config = dict(
    image_size=64,
    encoder_moe='expert_choice',
    decoder_tie_embeddings=False,
    lr_schedule='wsd',
    final_lr_fraction=0,
)
Rows from block 2 of the text decoder, named by matrix and row number. Rows with one number belong to one attention dimension. Each number is 128 + 32 x the weight over its row's rms, rounded and kept within 0 to 255. All counts start at 0. Numbers have three digits each. After the name is the row's rms in percent of the matrix's.
# v: cross-attention value (decoder.blocks.2.cross_attn.v.weight, 320x128), inputs 0-127
# proj: cross-attention output (decoder.blocks.2.cross_attn.proj.weight, 320x320, transposed), outputs 0-159
v.74 101:135078123133130088122098132046151114161162101164126148151186101136163133118149106080122057144127146096134168088097109154184190131162096148126124123147095084090111100135138159119141124144131131157166076135132089112132097118071098176101118142076125064125148106073117130119069101115109125146150158171093110143107164142153087176212083152164091064101063167122136099126115127089191094152164
proj.74 097:155145132119122079137108197073092154102170066106084114110118107071092077099114119189085096142158149146076063142082101074133108095121103110147199108218134159093138104108106091102151132170119134139089104083122115140151113127133151121130127089162149186127080109161220158074154121163127144147146109091102139112169139125098100111108116126108099127156194091180147147118065101116119128119104191193143128139157126136170149121170123158136153122094090185130172099143095080094165085123138126
v.75 098:112131111115123136138166109112121113101034117087194129137096150102186137114098098104139194171127078149120139180113082157121162090105098159133183100100097114104167111144127165181186128122115123139177154145159108156118148153078091116140156035053122111082124089125175168086115171097190155175137116098140077160125146138124177115141092124131084119105109126127156121191178099151122117133154
proj.75 099:107140126046123157195172145121095181129126149162122163113167102145148133079149119150125165088090108124148112087100128094173123167182116181131175138166108158114088124156108080135165187153157118156136193143134144150118174139181144171103127140231161097141128141117154155131223184145166163180181125095130186112147209131156137135157148107114104178124157115169181122166134112142088131131154163121111134208142114165135161078118112048114138102094153138112163153111123146182113127134151120
v.76 094:119079143196132135089140100181147201178097075155156074103108144123167151098127127128122163107157048156112113129118092086076085171148133145063106177101176144102169094111161116181158107111116179125153115133126136129112156103180138174100133134137191080139127096134092122161216103123115124131092079110172115153114133111088155155156134150093102128133128109106131082085127116169082105190095
proj.76 100:165109149062141177106144134131171107063126130125099109051117155127125129109189130119128140178097082132112181134200113169075127120136154143090124082102114085138093134103156140150180081139125102107103123144097178148148099165133128112153131177127147121130102089138081136132107120142108065142191106189171119095142159142123188161106132130087099191099163137124119149156157117069134078100130040093128123158129140131116102119165124118036095094181153104193115204152164134173095119137102167
v.77 089:107111103143129132090141124120104092084122099110130131145139100085113136128147133124088145189150181135099185207095090164100137136098140222129143137080141192132156105137127095102087151151140099182201103139119125123104111107150125104156141114113107179181078136075078105164160129209106139168108190124137080114137111106129122095172135146148194085122120090116119056164134144176146193130116
proj.77 098:142127129121151145128093174141132108207165092185147081184142129192107068117185137126089147149125149161102085147132171143100120076129093127097152117142132111106120130180107156159142157144130151149124176160184159108152106130111149162079119104072055161111124165144160070047135103111163116162152143105089104112130170050073143121162160116098145186126114153148143174109091182142097124083147160095154132100082174192118093101176139106149154114098121150111132115131058082120111095125065033
v.78 089:158093161133156083112114158129136134157157152118127085189146053159182146131124168144132189160073109096125143147124067135136120121063140056160163086133099082132100128141135181168093142138142182146121130136114134178112161137121131120136146154102134128139074132157150179120133160108079178193152156126074126146105114115173155133133099121155184109198142092113139128084083162062105223127121
proj.78 094:199107130143102140125094072116126164154077098116137167097152189142128166137123156123113122140156176122168097087155131101090085168080096168144210168092130116108117159097136107126132150182143145098140054110143123078117087108110114177150107099124149205121098183146126144127096176121041156061111173188122117127116167123129060117094115118076120122141129172129127143134151137117145151108134140163127137096123166136069172119108120159171159131065129136134147164159128117136093112152193089
v.79 096:116132118058187149062166094155148124111145130094175160106141131167099157132070124145100140133147069154115172131119120069132147119175146102137189145158141180163156139105138123179167131108113151148151141046141189117116129126144168110154142167148117179131084211118123125073192113146161081130109163100103150099136144107104164070147181068165152100135101072152101165162122101092100114137138
proj.79 099:074114109099171101106135056164143141125142173140087167158133080134088128104171160151141175156175196122105202110154118144113156120093074138120115189114087107135120125134125117131110168141150167105109191138156121101113133193178156091088197112159141171137141151117134123111134124103189071204122103132123190130107134148146182112106161090134164140147103127152119104109146193126152140159107187110143131146182080083141092111040101130067151135133100098114070140116153094087157162119063108
v.80 090:169165083126181205078096113102153109111071152124068154101143131126149180120150114133108170135149159116120132139115139158080120122120104086123116117106224177120176129113078161112121120124126182128149103121153134116094172127157111088203152118194147131085091140185168128111151104163179155080115142134142117108112151153159107108119135115140112118165129119150127081193203174158132204143071
proj.80 092:169131083104166180167131110173127135150113175121099144095052106169176140113116117122110070132189116131107154136139205135112134143130122130134109101066104125119178146214108081116096124136135160098130106138170128105120140113154105120144158156178130092157173099114168071128105136100163118088142159087136144111128160071197093108200128089171116078094162166166103164132111138134121093157128109105127133198120100167167092133124063108109127144083132130067076130129068160156130127069050131
v.81 084:084142044102171133087079126130144132137154129178152124130127133076091180119140096153101107163099090098111148142173084122129093129099149124063134161151116048096159113121101094182104136090083182148112129059142104165112082111091130124140103103114158128060166145105139137113163124072155198114102166172131169135108074158095071150158186109109143137151108137121108170108062116130107140081116
proj.81 097:153140159124088109120131087183095125113113101042124172048163144160174141126139121117135157164166212135079101111118167095129095102087125102075116117105104142116111107173190079155149185213156108143058121109116161143128182107160183165143177102135152168160062092122099115143109118153100096172088065115124139096145133093082157164127101078131103119150207139140142086090154111116108103164156145117090127134155153120118155175173098064103145131075107144142137065144121099109101147062115072
v.82 092:090099162145094100109156105082136132155116114115169109169080105117126108154099137100143143107109165158146162109160123139164083135124112190114164122100139184146116101117114152148149178159065188125095120124118133167127121083129196130155093152207205128126137099136099073180169142120136108101126188158066151092198180106144167100163167129108086103152148100165152115083121199170116108173155
proj.82 096:076131084086124156169138193049177090177075138198081075131174138114115096113116082122142148094164100157066147093095082144144110067135112124124151133112103144128116164096129094135165125125165107125117132144133100128145103094101142102145120163122133116182176119145096107108116092083151135158100109163163146082113144152115140138033155136138089147112101103104110106175168110121194102123065132118123175101107174113083088084054098121083140084131126149098121163133171115131095105084132067
v.83 103:144127092094112153201125132157159106129099156067161114130154152102134138134148129099161081100163142153121132124131196161013097088200144158134110134128062122107156122090134144100116144125112143142129111115106118135097135099134147128108128142129119136169111205103112137133096147080094147094193102187129177136089177129113172138183123136097129117080119089183161183144192114156147084101207
proj.83 100:122155117112107069077090136171146141065146162167073081066085053141160206074098094184121112091121119120130157143140113111125155152139151077100179110160147157090123135145084109129145158124122105131106149156113092096178118176144154131119156101059125087095116139131174159137180144085132138110146084109151137120143116148137078129134182126085120100145161079130147134108121183133163067189082099118159137151112097067180169069099150128154129106135061161083125115156186159090062125147122146
v.84 097:079113084115121138114121110113071140104121129127139063090192117172100187149125172125181095075172175079082118157161101137164080087126161113084084123116133124106103096161112167164124146147111127155155136095147151119128118149095108130142198134130172098115092111183134132141146153163122049115119086128166158104108153139160102114152080152180116095158134167089138142123077056187139041116157
proj.84 096:192197136111168157066169195161137177182115104106069129095200163191096118195112121151086089104154092159128111131171067133168098127112118126164113097111120126205094145134137110094164179169078097184114109183107114091178134139074091156171097130137153157140113099142176143111119158184091101141101140130146108129139095195099184108105176097120141166168134085151100112112121090112150100170160141105107164101135139126183117126144135057216161130074131111168112152107097121148125136096105140
v.85 098:132118150120171085160079137103111120138205109137113113117166107128129113122115081087096102192136146155159116094132120180131106123113099136085198154077134168112116076125156100088129125188191146144180100151104149185127161144144154187107149118171109145107111137109102119177115184063052137093069146124113148154127163164149151059078153187166157144141079114183136159102116100127109137135161
proj.85 096:148118123164058108136108149067148105122172181221089143152131156136195117124113185120117162119168126118160154167111198154182111140158155101171136119167118125084122113117106170160090179083113072126130106126067104084140132120124048119114131140065058135092107118165141088093137165176120110085094051174137162107172080135118084106070176071135085093114094134188070138141084125101175138134163168128097081117134084150156181177062123143142138128076110166104117137114134095100128096135144191
v.86 101:122093125148147153130121163141185129108116125134157166188199068184157150171108144193122169149110138121076126167129147167154126096187083170108123172091167092131138128131135124137130146116081177088107194091124117104122094162086122115120151017128079104131076108135126059131090147123070121167152087144129131099106103059118112094114158133120110187119086125087132105150124160141092089106117
proj.86 097:158177101110145204182161106089112146133088105089076162121163135103160134127115136043142107184167101112160161168123096136172122121099083121148148142150183151189065144104118152128159099151099177107142158117142085097174129074166141152126128134092136106110138155175077114107130153110122163185109165105168176161145158106079146128109088134136128100125133144095111134126101166052055113133135135133148122119113164073096092115137122081123149137162193114152099163126068126148166129171143133
v.87 103:131121131085157093126186107097154089116077102158123108076084087173166145115171101093084140166086127143090155097146073104152101138168104127080097105102167098117099110109124163131166139132153144149072141082130150153102184092095175055140146053043100132120146125135130104159093157142147134108050132140109153086187089151103151126125111136115091163150162198116092087147092112139138092150157
proj.87 097:144198158146119171158115177058154143104152116080099188141192159150092092162202126149128138165141088123129098147110130093189186167189103115100106166141112114102112138089103140127132092122127135098121146174190153173110140161083163102126145104146107050111121150143125141172200123127143108121102078086146157105129120090175161100168140133121189144111096067127117122100031156135115056093131093142119171156138157117123179139140145123150196137107129131160115114094114150119141150108139101
v.88 104:148105153146124090148122146148075091130097130143160153123077141098083157179066108172195092060139124080143203055097176103163115163116164153109094065080103183144145091148152143167090105153127122160139133138154092054156118138080075110118142120172135143114169098093109135107087141151143111108177100158092095098054149155143127103141132133079166106100128117124114097104171107123132151099166
proj.88 098:096146142052109134160145154171118097194140163155139123120120139177113096141063146166119118140147206150077120086128114132142116155108126125135093037118102168152207129144086123053177095123117112118162111102088073100107104097088120143145098121167083132114120077155126183124107126097184133176168169140178086077102177113129078129128087120136150172125157125120108155147139110191137040147126159144079115108090129091142138080139096180161087112154145129097121084148099123156205119116071147
v.89 097:152117121085141110148136173109126119110129078113086105126149160102126133108138099062084153120096149148102119122132038114156117129103129092181185123105113145096063116124115110123053065040064114085132118121095182137113077180197132133119116091103098120116143095125120129105156154170140113161074065155166108087099145152113128163121168143066124125070138141126127127152084065124112115068125
proj.89 100:150107156120081135141158114143159145077150162049130108155115112140122104089157170076108077122092090127130182039119140109137117115168094159160081098181121126115116125117126150169146102107089126154110084141154094141084097096083122185142073086162137139082081073140141116058157158112111105095206064169119115148066106156084034137155172121133176185181123102155146096091060072112118114129135117160136143152182135125119125166138151101130149091149073144093103093079119197173185158167185119
v.90 097:113136162108115135089147069120133046090141091176134122147134102149077152109151170138116143165120176145140154110176200089146144148136103148142119088129119127117085157106168140121109108097107113129141111153189113103158164098173129124166170185130152070115134110120175139149137148134111101154121087186170155108118077103173161225098134113124126143106113086175106173144083186089080207149179
proj.90 099:145105137171079129100124155125152153178150123146171159127127150149107147080138157163082128146170140092181106140159148174139172149022154088134094140119122103133152190125208111123115153147115182132164129109152128112117181113173111113075169122167093170113108122188125098107147118115119127142114143151089123160119152146130124125098099148078093120155121073090165132167077219094152088126149082134131092074096105118103162134089184127127125120108105185185083113150155127119171163157116119
v.91 101:136183119086183138097184134121180116180119141128135152095183104161184112131097135072086100171164065126106200123142100099134163102126087109171115140146138108091148204142091163075118146158164132117136132129163154073097136108170130129137122151167123121108167109152128072166129119142124098103125133058139117085192142128146124067144152125127086080063147136165140127021152123104131125117115
proj.91 100:124145106164160130123094126148113124090116175100154172181068125101077094159107161126119125114103101112136156157158113102081141149162158100125153104129093147128128115131204155095132178108127140097100129187099079109172145128107108084145135172166113114169120143128163113096126100094212134154189051108141108146108140106079135133110148107085092124126044147172142147096113150116143173037124142169136145202103098139138095104090145100074154186120151095126099147208114084135175123143108130
v.92 092:121108068115132121155132096119180131180135106130153135106143067165131081123139154150158209147125139068150133150154117102091161127105165136073137122144081113160133139128087094125089088142105109125083179135189137101193146123123143123153177111162143114170026164117119113127156200173195162096161133189174120135148146119146123173105181128151140148180109148137091066106097102144107081113119
proj.92 092:096162170143081153139079167160121130196107136122111159108185167097124172178125077143140146107171119132130178130174095184110135102056139098196109109090082080178076108138147101137142094140088159136098157068089114109175139130151152125205091080119047164128113136069102175130157113083171155138064101114100120123183122207104113103163161159147128068145159098061107137149063142089168150142111163133095139147163126089120170157158118146150137124136116141103089186187112157096155123046096186
v.93 095:099138167105129078125138146123107090174117134061112178057082126182118142082138121122143114152107150142146166157124123124119145207167149107135085188195135201139149163183185138180159152193065084074126098114082092134157119080116137129138102144160119102107142102135156133115114150118090107170122137112157143146090088152192130170125103174092127133110127134113049179126147117159105109144161
proj.93 100:085181154111182139168136126131108117074171135152141146160137125097182155133106104130078170160148053120150091101111131111171167136166106158111194142136145065130108130134162132079169147148124144149098140132058175199115096164107124166161145166173124115089171098121150135078090080083176079120125171180123151102163132098116132083119070119129102121165107148094101128123098109153062106136113142133157121094094161136148130119134183160162141181164158094151098151124102124121167146098111105
v.94 103:152100144075145129105165223187131131144135083147148083143129120119087080097115076058165125158118179107191135095155117131155182087085104197115154149115122114147079127114126169137084068104087134149129160115114100070097145135071095124097110106163144153122152165121150184180082082116103163100106131100172141109110121073148086143161114139148152138178088087124144096089109149104126102145085
proj.94 102:107147114139100181126109119157117156122137083107132074119144095117111080159094189179187126142129106096124106137118096148122153104130141119169077067064102164145137082118118147195131157150132132119080124129071117114101088152138152132137105154143128127148093074100128109122095097138093151139138098152125131155157130119122129097148146141117084135175127124147098118140132130155120143096076165173160143189125103117143146176200184092151130131136124156167141102123163114170226162161112117
v.95 100:124125132109102132170113153095068123108156164100115117138102089143127128092104116124141097163055090093150135114133128144140149187183058124165144124111107120134131117127177113063088196143070072099098091161152097076150089124083098133134143173073150093130087149171128195103146124159111124087089124183091180150090157072140142089149059127102106164141188173149114145111091111169099147116107
proj.95 101:174146158105137118111129141148103098142133113139129111138102112136175099122106129134144125146079147186112090125098110108171140144052140143181124085146157143101126191099148123061111157147143117138125148086151148147128111116115142058105107136161115060097178132107174118086162131116111168134173118187113061057154136099117157151128140157172134126071166096152125175113127098132111168119174124154156118100138163127099151179080153100143105111139061132138104117087121114140178182121117079