{
  "encoder_arch": "vit",
  "model": "image captioner",
  "dataset": "photos with spoken descriptions (Open Images, Localized Narratives)",
  "train_examples": 50862,
  "image_size": 64,
  "crop_scale_min": 1,
  "horizontal_flip": true,
  "translate": 0.12,
  "cutout": 0.25,
  "tokenizer": "word",
  "vocab_size": 4585,
  "encoder_norm": "layernorm",
  "encoder_norm_position": "pre",
  "encoder_activation": "silu",
  "encoder_head_dim": 64,
  "encoder_fused_qkv": true,
  "encoder_bias": "all",
  "encoder_qk_norm": false,
  "encoder_parallel_block": false,
  "encoder_inner_norm": false,
  "encoder_moe": "expert_choice",
  "encoder_drop_path": 0.1,
  "encoder_num_experts": 4,
  "encoder_moe_every": 1,
  "encoder_expert_mlp_ratio": 0.5,
  "encoder_experts_per_token": 1,
  "encoder_shared_expert": true,
  "encoder_patch_size": [4, 4],
  "encoder_conv_stem": true,
  "encoder_layers": 6,
  "encoder_width": 128,
  "encoder_positions": "rope",
  "fusion": "cross_attention",
  "label_smoothing": 0.1,
  "decoder_width": 320,
  "decoder_layers": 6,
  "decoder_norm": "rmsnorm",
  "decoder_norm_position": "pre",
  "decoder_activation": "gelu",
  "decoder_mlp_ratio": 3,
  "decoder_head_dim": 32,
  "decoder_fused_qkv": true,
  "decoder_bias": "none",
  "decoder_qk_norm": false,
  "decoder_parallel_block": false,
  "decoder_inner_norm": false,
  "decoder_drop_path": 0.05,
  "decoder_positions": "sincos",
  "decoder_cross_attention_every": 1,
  "decoder_tie_embeddings": false,
  "residual_init": "scaled_by_depth",
  "optimizer": "soap",
  "beta2": 0.99,
  "lr": 0.0026,
  "beta1": 0.95,
  "shampoo_beta": 0.99,
  "eps": 1e-08,
  "precondition_frequency": 20,
  "max_precond_dim": 512,
  "one_sided": false,
  "adamw_lr_other_params": 0.0011,
  "steps": 8400,
  "batch_size": 128,
  "epochs": 21.1,
  "lr_schedule": "wsd",
  "decay_fraction": 0.2,
  "final_lr_fraction": 0,
  "warmup_steps": 1680,
  "weight_decay": 0.07,
  "adamw_weight_decay_other_params": 0.05
}
Rows from block 2 of the text decoder of a small image captioner, named by matrix and row number. Rows with one number belong to one neuron. Each number is 128 + 24 x the weight over its row's rms, rounded and kept within 0 to 255. All counts start at 0. Numbers have three digits each. After the name is the row's rms in percent of the matrix's.
After each neuron's rows are labels from the 100 texts, of 14976, where the neuron reaches its highest value: "fires on" is the input token at the peak. Only what is clearly more common there than usual is listed. The data: photos with spoken descriptions (Open Images, Localized Narratives). In brackets: how many of the 100.
# fc1: MLP up (decoder.blocks.2.mlp.fc1.weight, 960x320), inputs 160-239
# fc2: MLP down (decoder.blocks.2.mlp.fc2.weight, 320x960, transposed), outputs 160-239

fc1.422 101:134135118109124162146132152114089136100150131124102126168118103138155141144085178114121148133113122156112147145146157144165145114136138083110114103165108118084153105155115149141122137136110131112145121140158121098142105119130088070148133108
fc2.422 108:146142146157142168172159080141132143105105152103109156118161148129139188127104177133139137156109091148110139131133129126114120165125171143132178149085131083131117152131119109091118145135112132138172125166138135164150111149104180178115155106
fires on: "," (54); "<end>" (11)

fc1.298 099:112131140123121087073140161101163123155121120154126118137134122106088104142121145129152123099141100131114131121130134148150121140161127115123172126136108096136098088138106151089098151156103159124104123126146118134112098175165129177120091150
fc2.298 099:127169134128173117150137152110125168117119099135141133137128138130131148158162154117106133168126102106145118162127070117111121139151191132155105111127128156131134101109106150103122147157129142115139145146136197114126145162113143126113112167
fires on: "light" (17); "," (14); "mobile" (12)

fc1.528 098:092140122163110111155122129099145129142075138124130158122100137087140121114129126141081097134097117117132151147140132134119116112128106100114093129134149118118127160090145090128147142102093127127075144162113122110140155125151095107138144148
fc2.528 101:116082114153090098162113173136124153143136144163127191112119117109117131157116126122148075171111137184158162117147131088103120092097144167135143136100158128123104103127142110143141105147127079158114143133126143157137111145107129145143125124
fires on: "the" (78); "something" (12)

fc1.214 097:142163148117087163149174149087090120235120127164141132119074144144132104109178143107156119123160146153120133111138121146139129112132118092112103103095145136139104153149128131123114108101143120135132119123137122114103134138096118157147121132
fc2.214 098:172156125104162154139134093109121172120118136091088092145140087126115076173089146146112122106155072137091106128131096119120138178140146138123132131113130124117151136166125151134144121092116079129154123172129159125114146131146152131131124130
fires on: "," (19); "." (11); "with" (10); "and" (8)

fc1.157 097:140124107116131087100121146109116185137117151163107110110166126126129127108123123100081117116110112123112099116149150139124088117121104158104141076104126168115155121104104129142107155132057157122141115169065144119152127160113134090118154156
fc2.157 090:114160101138122080151130132111089152125097159114117160140112113109135161124170140119110131119144139117115126107156110116162151161139111154142107099116160134181120075105139082116133105155120164126099095155106138158156120104104102123117088190
fires on: "horse" (10)

fc1.624 100:141148100101117154164184110130136135103128130127088107129128146117161137132127151138145184136141101085133114093129140138122135163126105148136116135098109099164124127174137073160171102091117078112111133127131129125130124167137135132143095135
fc2.624 103:150116154134150156140089122134111097096112150171099127180150110136162122176123112134110134115130132112100127120105164108137103083092109121145144097116154129167113129130099124114097163130139135096103128155131153101155148091104128116131131131
fires on: "the" (71); "." (13)

fc1.142 106:069131142084168146156116120113147137159138157126146119155111149110149111140140095148152105104132131145097133124109119090125143172132117164163153111108123123083111130141102148130149118126110114110138107150122122162157112102137172141100095122
fc2.142 102:104130108119155127139171109187151113111175123122102086133098151111104095126137161165154123160115072132133148143134144097127142141144111100125117164172132160147174150143122133112109140156117113148164123098123118150162145101146069073103059165
fires on: "." (21); "in" (16); "sky" (13); "it" (11)

fc1.731 103:146126113181131101111145084143169163098063128137124108136173159163121120146125129145098145127207138121121114080126168114084104111103095101098135120128097148132154101111154130104154137111146129203161127186077129144110103123116147121120121139
fc2.731 097:111122153124123161145151144099106126138132120134063094103161155105111165113175105122101109187142164130124095085107129100150113147142125100110095148068160177090089116130155122118123114135103138116168124117123152118140116069104126170157112131
fires on: "bottom" (33); "side" (16); "top" (12); "here" (9)

fc1.400 101:116136150096149120133147118136140134158115164117123097152124085099070123166128135112091143133137153124110135144132112134136123135111133165124145092133121157156139130117119118128128102095133140095098130149152104123123133113123106127109127136
fc2.400 100:114102150114104114174146122130122154156177109118150130146061135133125110122125095151105140139131132103147099122181141143080141150169136133156113144126099150161117137146157141117100119141128114133168117134149146138137119124098108114140122147
fires on: "bottom" (40); "center" (11); "top" (9); "left" (8)

fc1.486 100:155062132128064143159160149121127145147176112114158138127138113118108132127132152122075082131155153131107109129171135143159148141107155102131121126129084155119124121107149097159099138136143113131157135112137129078087095126165102087155139179
fc2.486 102:127109123117178143165130118111130113086136124119137140111118160130124142083137126143127134152127104155139105128165137108109116085132137131106124146120122194146105146129125131118087136091135133139180141105108129106115111107114138124130114148
fires on: "so" (73); "we" (7)

fc1.430 104:117150158154172136191166137136126096136121119097157126104121100146119136115103165106156104143146075156138164139135160126144093105126159157122142128147133089099129131096135085141147117180147148114126114127105132089154103151113116150125114080
fc2.430 103:108065135124150100135160118139147136125148140146097108124152131142115100155112104147094161151127102097084132163082165135118135111128165133112116141115154182101141126114142080120104093092126096115142133108112064161138184139116163118157105083
fires on: "." (23); "path" (10)

fc1.720 100:081119156141134125111133136132114104142113169096095113123145112110163123115122155145090195126129163158161152139135147116118145127121119117162131156102117133107104099171143144112160119135126096166130107136124129131120100126105115126117164121
fc2.720 104:118163126188101102119086084113099131164145199078124146152149100123089139108132110122118127135147118115134119124153137138120110146132115113112125114128130104117123089138132124179161160086133074142105129141090137153104094105080114111082128097
fires on: "outside" (42); "and" (18); "bottom" (8); "front" (7)

fc1.690 100:150082137084101094117106069096100112167131169134128140138138162086152137105119116127120123133115146123124118102114113120068103119094144117068122123155132115172136173121167100116161125129117146139141127135112145165128118106194123086086120124
fc2.690 101:139154082140100115142117126103129135146104145111120152152159108067126104129112113089100141164097157165115132154179143126083136139097141066146092125170128097123115144134156132171095135108119133145163145191136123138140146144160118159113111123
fires on: "so" (50); "and" (13)

fc1.197 105:165153116104137111094110144131148130181141091118132154099157148123089117122148081090124135120119177129098155131129114080124087159122141127136116146173125156123187085098141163169152134128124118141118123128078125160099134163130114131136135123
fc2.197 100:122115134131106136116124100157162158169141109122132145097128125135144127156133154109147133095135161109073129167158155128151121099156115118103134126142123156105115161119119149135076159173112098155134108135149147138128147113092155157136124150
fires on: "light" (36); "and" (25); "electrical" (7)

fc1.439 097:153131148139123168162100146152089156130149170140158110122159134112140127103134144151156141122114132128127092128125110137154072107118192091161118121099132132161084106118129114134153144146103101120151151167130109118126163101132112136139148125
fc2.439 098:166125128115121153160133122098112096070164136143165158124118161127108099179154160108112168142128175125172154149117133135131145157153121144117139111168131107126137128096152128129110154146173098133107111108065188135140127117083073170139141132
fires on: "the" (59); "and" (32)

fc1.96 100:152109102119140134144112129152151091122150114160145073115080187154145140154137150137100123135134064096150142117143139135138142099110127135099124107147137137130158103176139137185108083127176164130125086098129136133113178133148125105159095156
fc2.96 093:170128102130128109139088150105110134129131130142155131121188144152166110165164143143136129151121086141124082139133077150106121165137150148123121128071102142155116120092124104121179087174154149133161144067123109076103121112135101126105136112
fires on: "." (18); "of" (17); "a" (11); "there" (9)

fc1.675 098:165098107121079113139156127124128157119136125139093120137136143141128128110115143151115085103146192083148105176113145165129106142122136159142145120143125108127113178129106107153074123130131112139135156146121114131096141148108171083117146077
fc2.675 098:106103144065135133162149134149112116122131137099148157124135124156098123087157135109155129139109156101131148128096130139122119141121173189136130161103084116123099113158115188141127115132171141091118106142115127095085142093145095155132101128
fires on: "so" (95)

fc1.451 109:154123137100145124147139139126126160129143145144092104135110135136136149134131117182129166104156115155107139155128138130123111116136126166115111123114099141122137106093115172139126156114130084165083164156097152118106136112147135129104088131
fc2.451 105:109160102149103120128106092201147146122162143129121150163117135155115158136081107163170116147118133174138109136170142125107137122179130107132148165121133140141203136180136161145142131118144121124103141133124169159152127122078117114098151124
fires on: "the" (80); "of" (16)

fc1.141 095:123165152149126146136156142155091119106072140110133132124110110130164129119109118071156137111124155128154183180128153101130125171109122098156122166138138110118114140099171173078085146163115110147143116110138134148163070125145097134142154125
fc2.141 089:152108132136120158148140116160104161116121098148129148126163153099164143089120138142099164123108103143150093065133132107151176111138137128140122115089137134154106130116156099084154124168171115125093146134112133142152122102119137147107125182
fires on: "," (33); "and" (17); "wall" (8)

fc1.763 097:120177112165174163120107075147134133134167149143182138148141184088139172134134133127130123155131115119131146141120139127113156148143127124143156119149158119182151115132179089129117137145131156126145127107129128096125117113169147114096147109
fc2.763 098:181147133118129133126157123138093160117142066133159148133099138104137139164163128084172162142124111102100116150119115143190130162147131147125095126104150136148150130089176138150105128161163160142096127128111130125118116169115146140118132089
fires on: "the" (74); "there" (10)

fc1.80 100:121186125127112150161172128126130072170138147131122106104136138121129135152112146142147126112113139115145110125180163103117181122084137060141150088097128096141179104151113128138162123124108126124147129152122131128145148168126099145109166169
fc2.80 098:139128105128142105108116127092084110116123137150060131156160140131115108137116134131141122156114084122157138138149135099115145179135148114118131120147104110154121099121134103087136110145131183163155115143117152139153129120124169136112127136
fires on: "the" (26); "a" (12); "there" (11)

fc1.51 099:151129095181122093102109097187078137130128120111118150115165159113104154157154145082120107103166126174147111133141133160097115137094135127116123122151153130109147146148055166126143163152077175100125126144148141135159128098070134175137139115
fc2.51 099:138133126156098155152152115083096161136100082113134103119118151153160119141161119135128130073124121127133104123121122165144152065152139111145110133152136119152168094190131084093120103161152147145126114119143102145124110148103049101157115137
fires on: "light" (36); "birds" (9); "bird" (7)

fc1.543 098:117082100158133112079152141139133143131142118130113124120101123140109111075126088144167084108167119120156088104113156107125113155117098126127125118147078138117100163114156148125118157160115113162127145118146167094117152096121101134123096118
fc2.543 103:134097127123132095106140110114106174114134118154124148100124086137157150121116141096141116157088091114139130138153097090160102118107123146128070156140093129151104146154109137151151128139153158147074103155156105183127140092153126121120138139
fires on: "," (19); "and" (9)

fc1.35 098:161071105141142130101154096144146131111112150121121150175136161125137118122133139137119133100134088088129131151091113143138081119077132132149109113180135149184105181087172129146105147093110122141131132161098115147120106163125135143121116132
fc2.35 100:106160130098120125098164110114071147139110149133144131141101097154133110154141151112159155089147087143124127152177143108113108117100119113115092102143138145136129102167134171128133151133122116150099162161127151135118139120170122122138100157
fires on: "so" (18); "made" (12); "covered" (12); "front" (9)

fc1.566 101:140122136159179167097109160134142133102110169108148119133149112159145152157131137152099173143150190116136129106095139118147101143167131096124116133136163136129111130103131132085149150071164101112135158080127085161133094132141153134164128124
fc2.566 088:155182089109144132125093100105122141098147123141161109122160169119103153098115123091107133136160142158171128143132126124116147110142177135160133097099125126141131142123142120127090120158098117119108121142115119149129173119110103125135170142
fires on: "outside" (23); "are" (18); "inside" (15); "left" (7)

fc1.431 097:168150166144108159071123089140132161115144106141149099169134154176114138104126189116101144115129110090094104087156157137148160137092098107111111103167146109127139139115118175106136129110125216180109105136111130092148137135130125115091112131
fc2.431 101:100133124118116116105128153119158110103138132126127116108113128156132084150123154164148127124089130086076080147102146105129172136102147173116120093150142132130113148149161121106147148148117130153144134135135105139109152112149188098071131119
fires on: "the" (18); "her" (9)

fc1.373 099:124095081090128137158139097116130141154113139122107148151146101182119143176093093137132093109120144078100149132118176127121124111124100131129121108145108125152167155126147090134119135127136136104128105131124110134146140110089184093128130147
fc2.373 098:127147155134117191150129091139099109134098137151140060134112098103130157114101163189110169142125136115130106155154135143091220159117127116103130135121100128141113158147114122107091154116123165124140123123113092160171151129168144160121137170
fires on: "bottom" (20); "sides" (13); "front" (12); "middle" (11)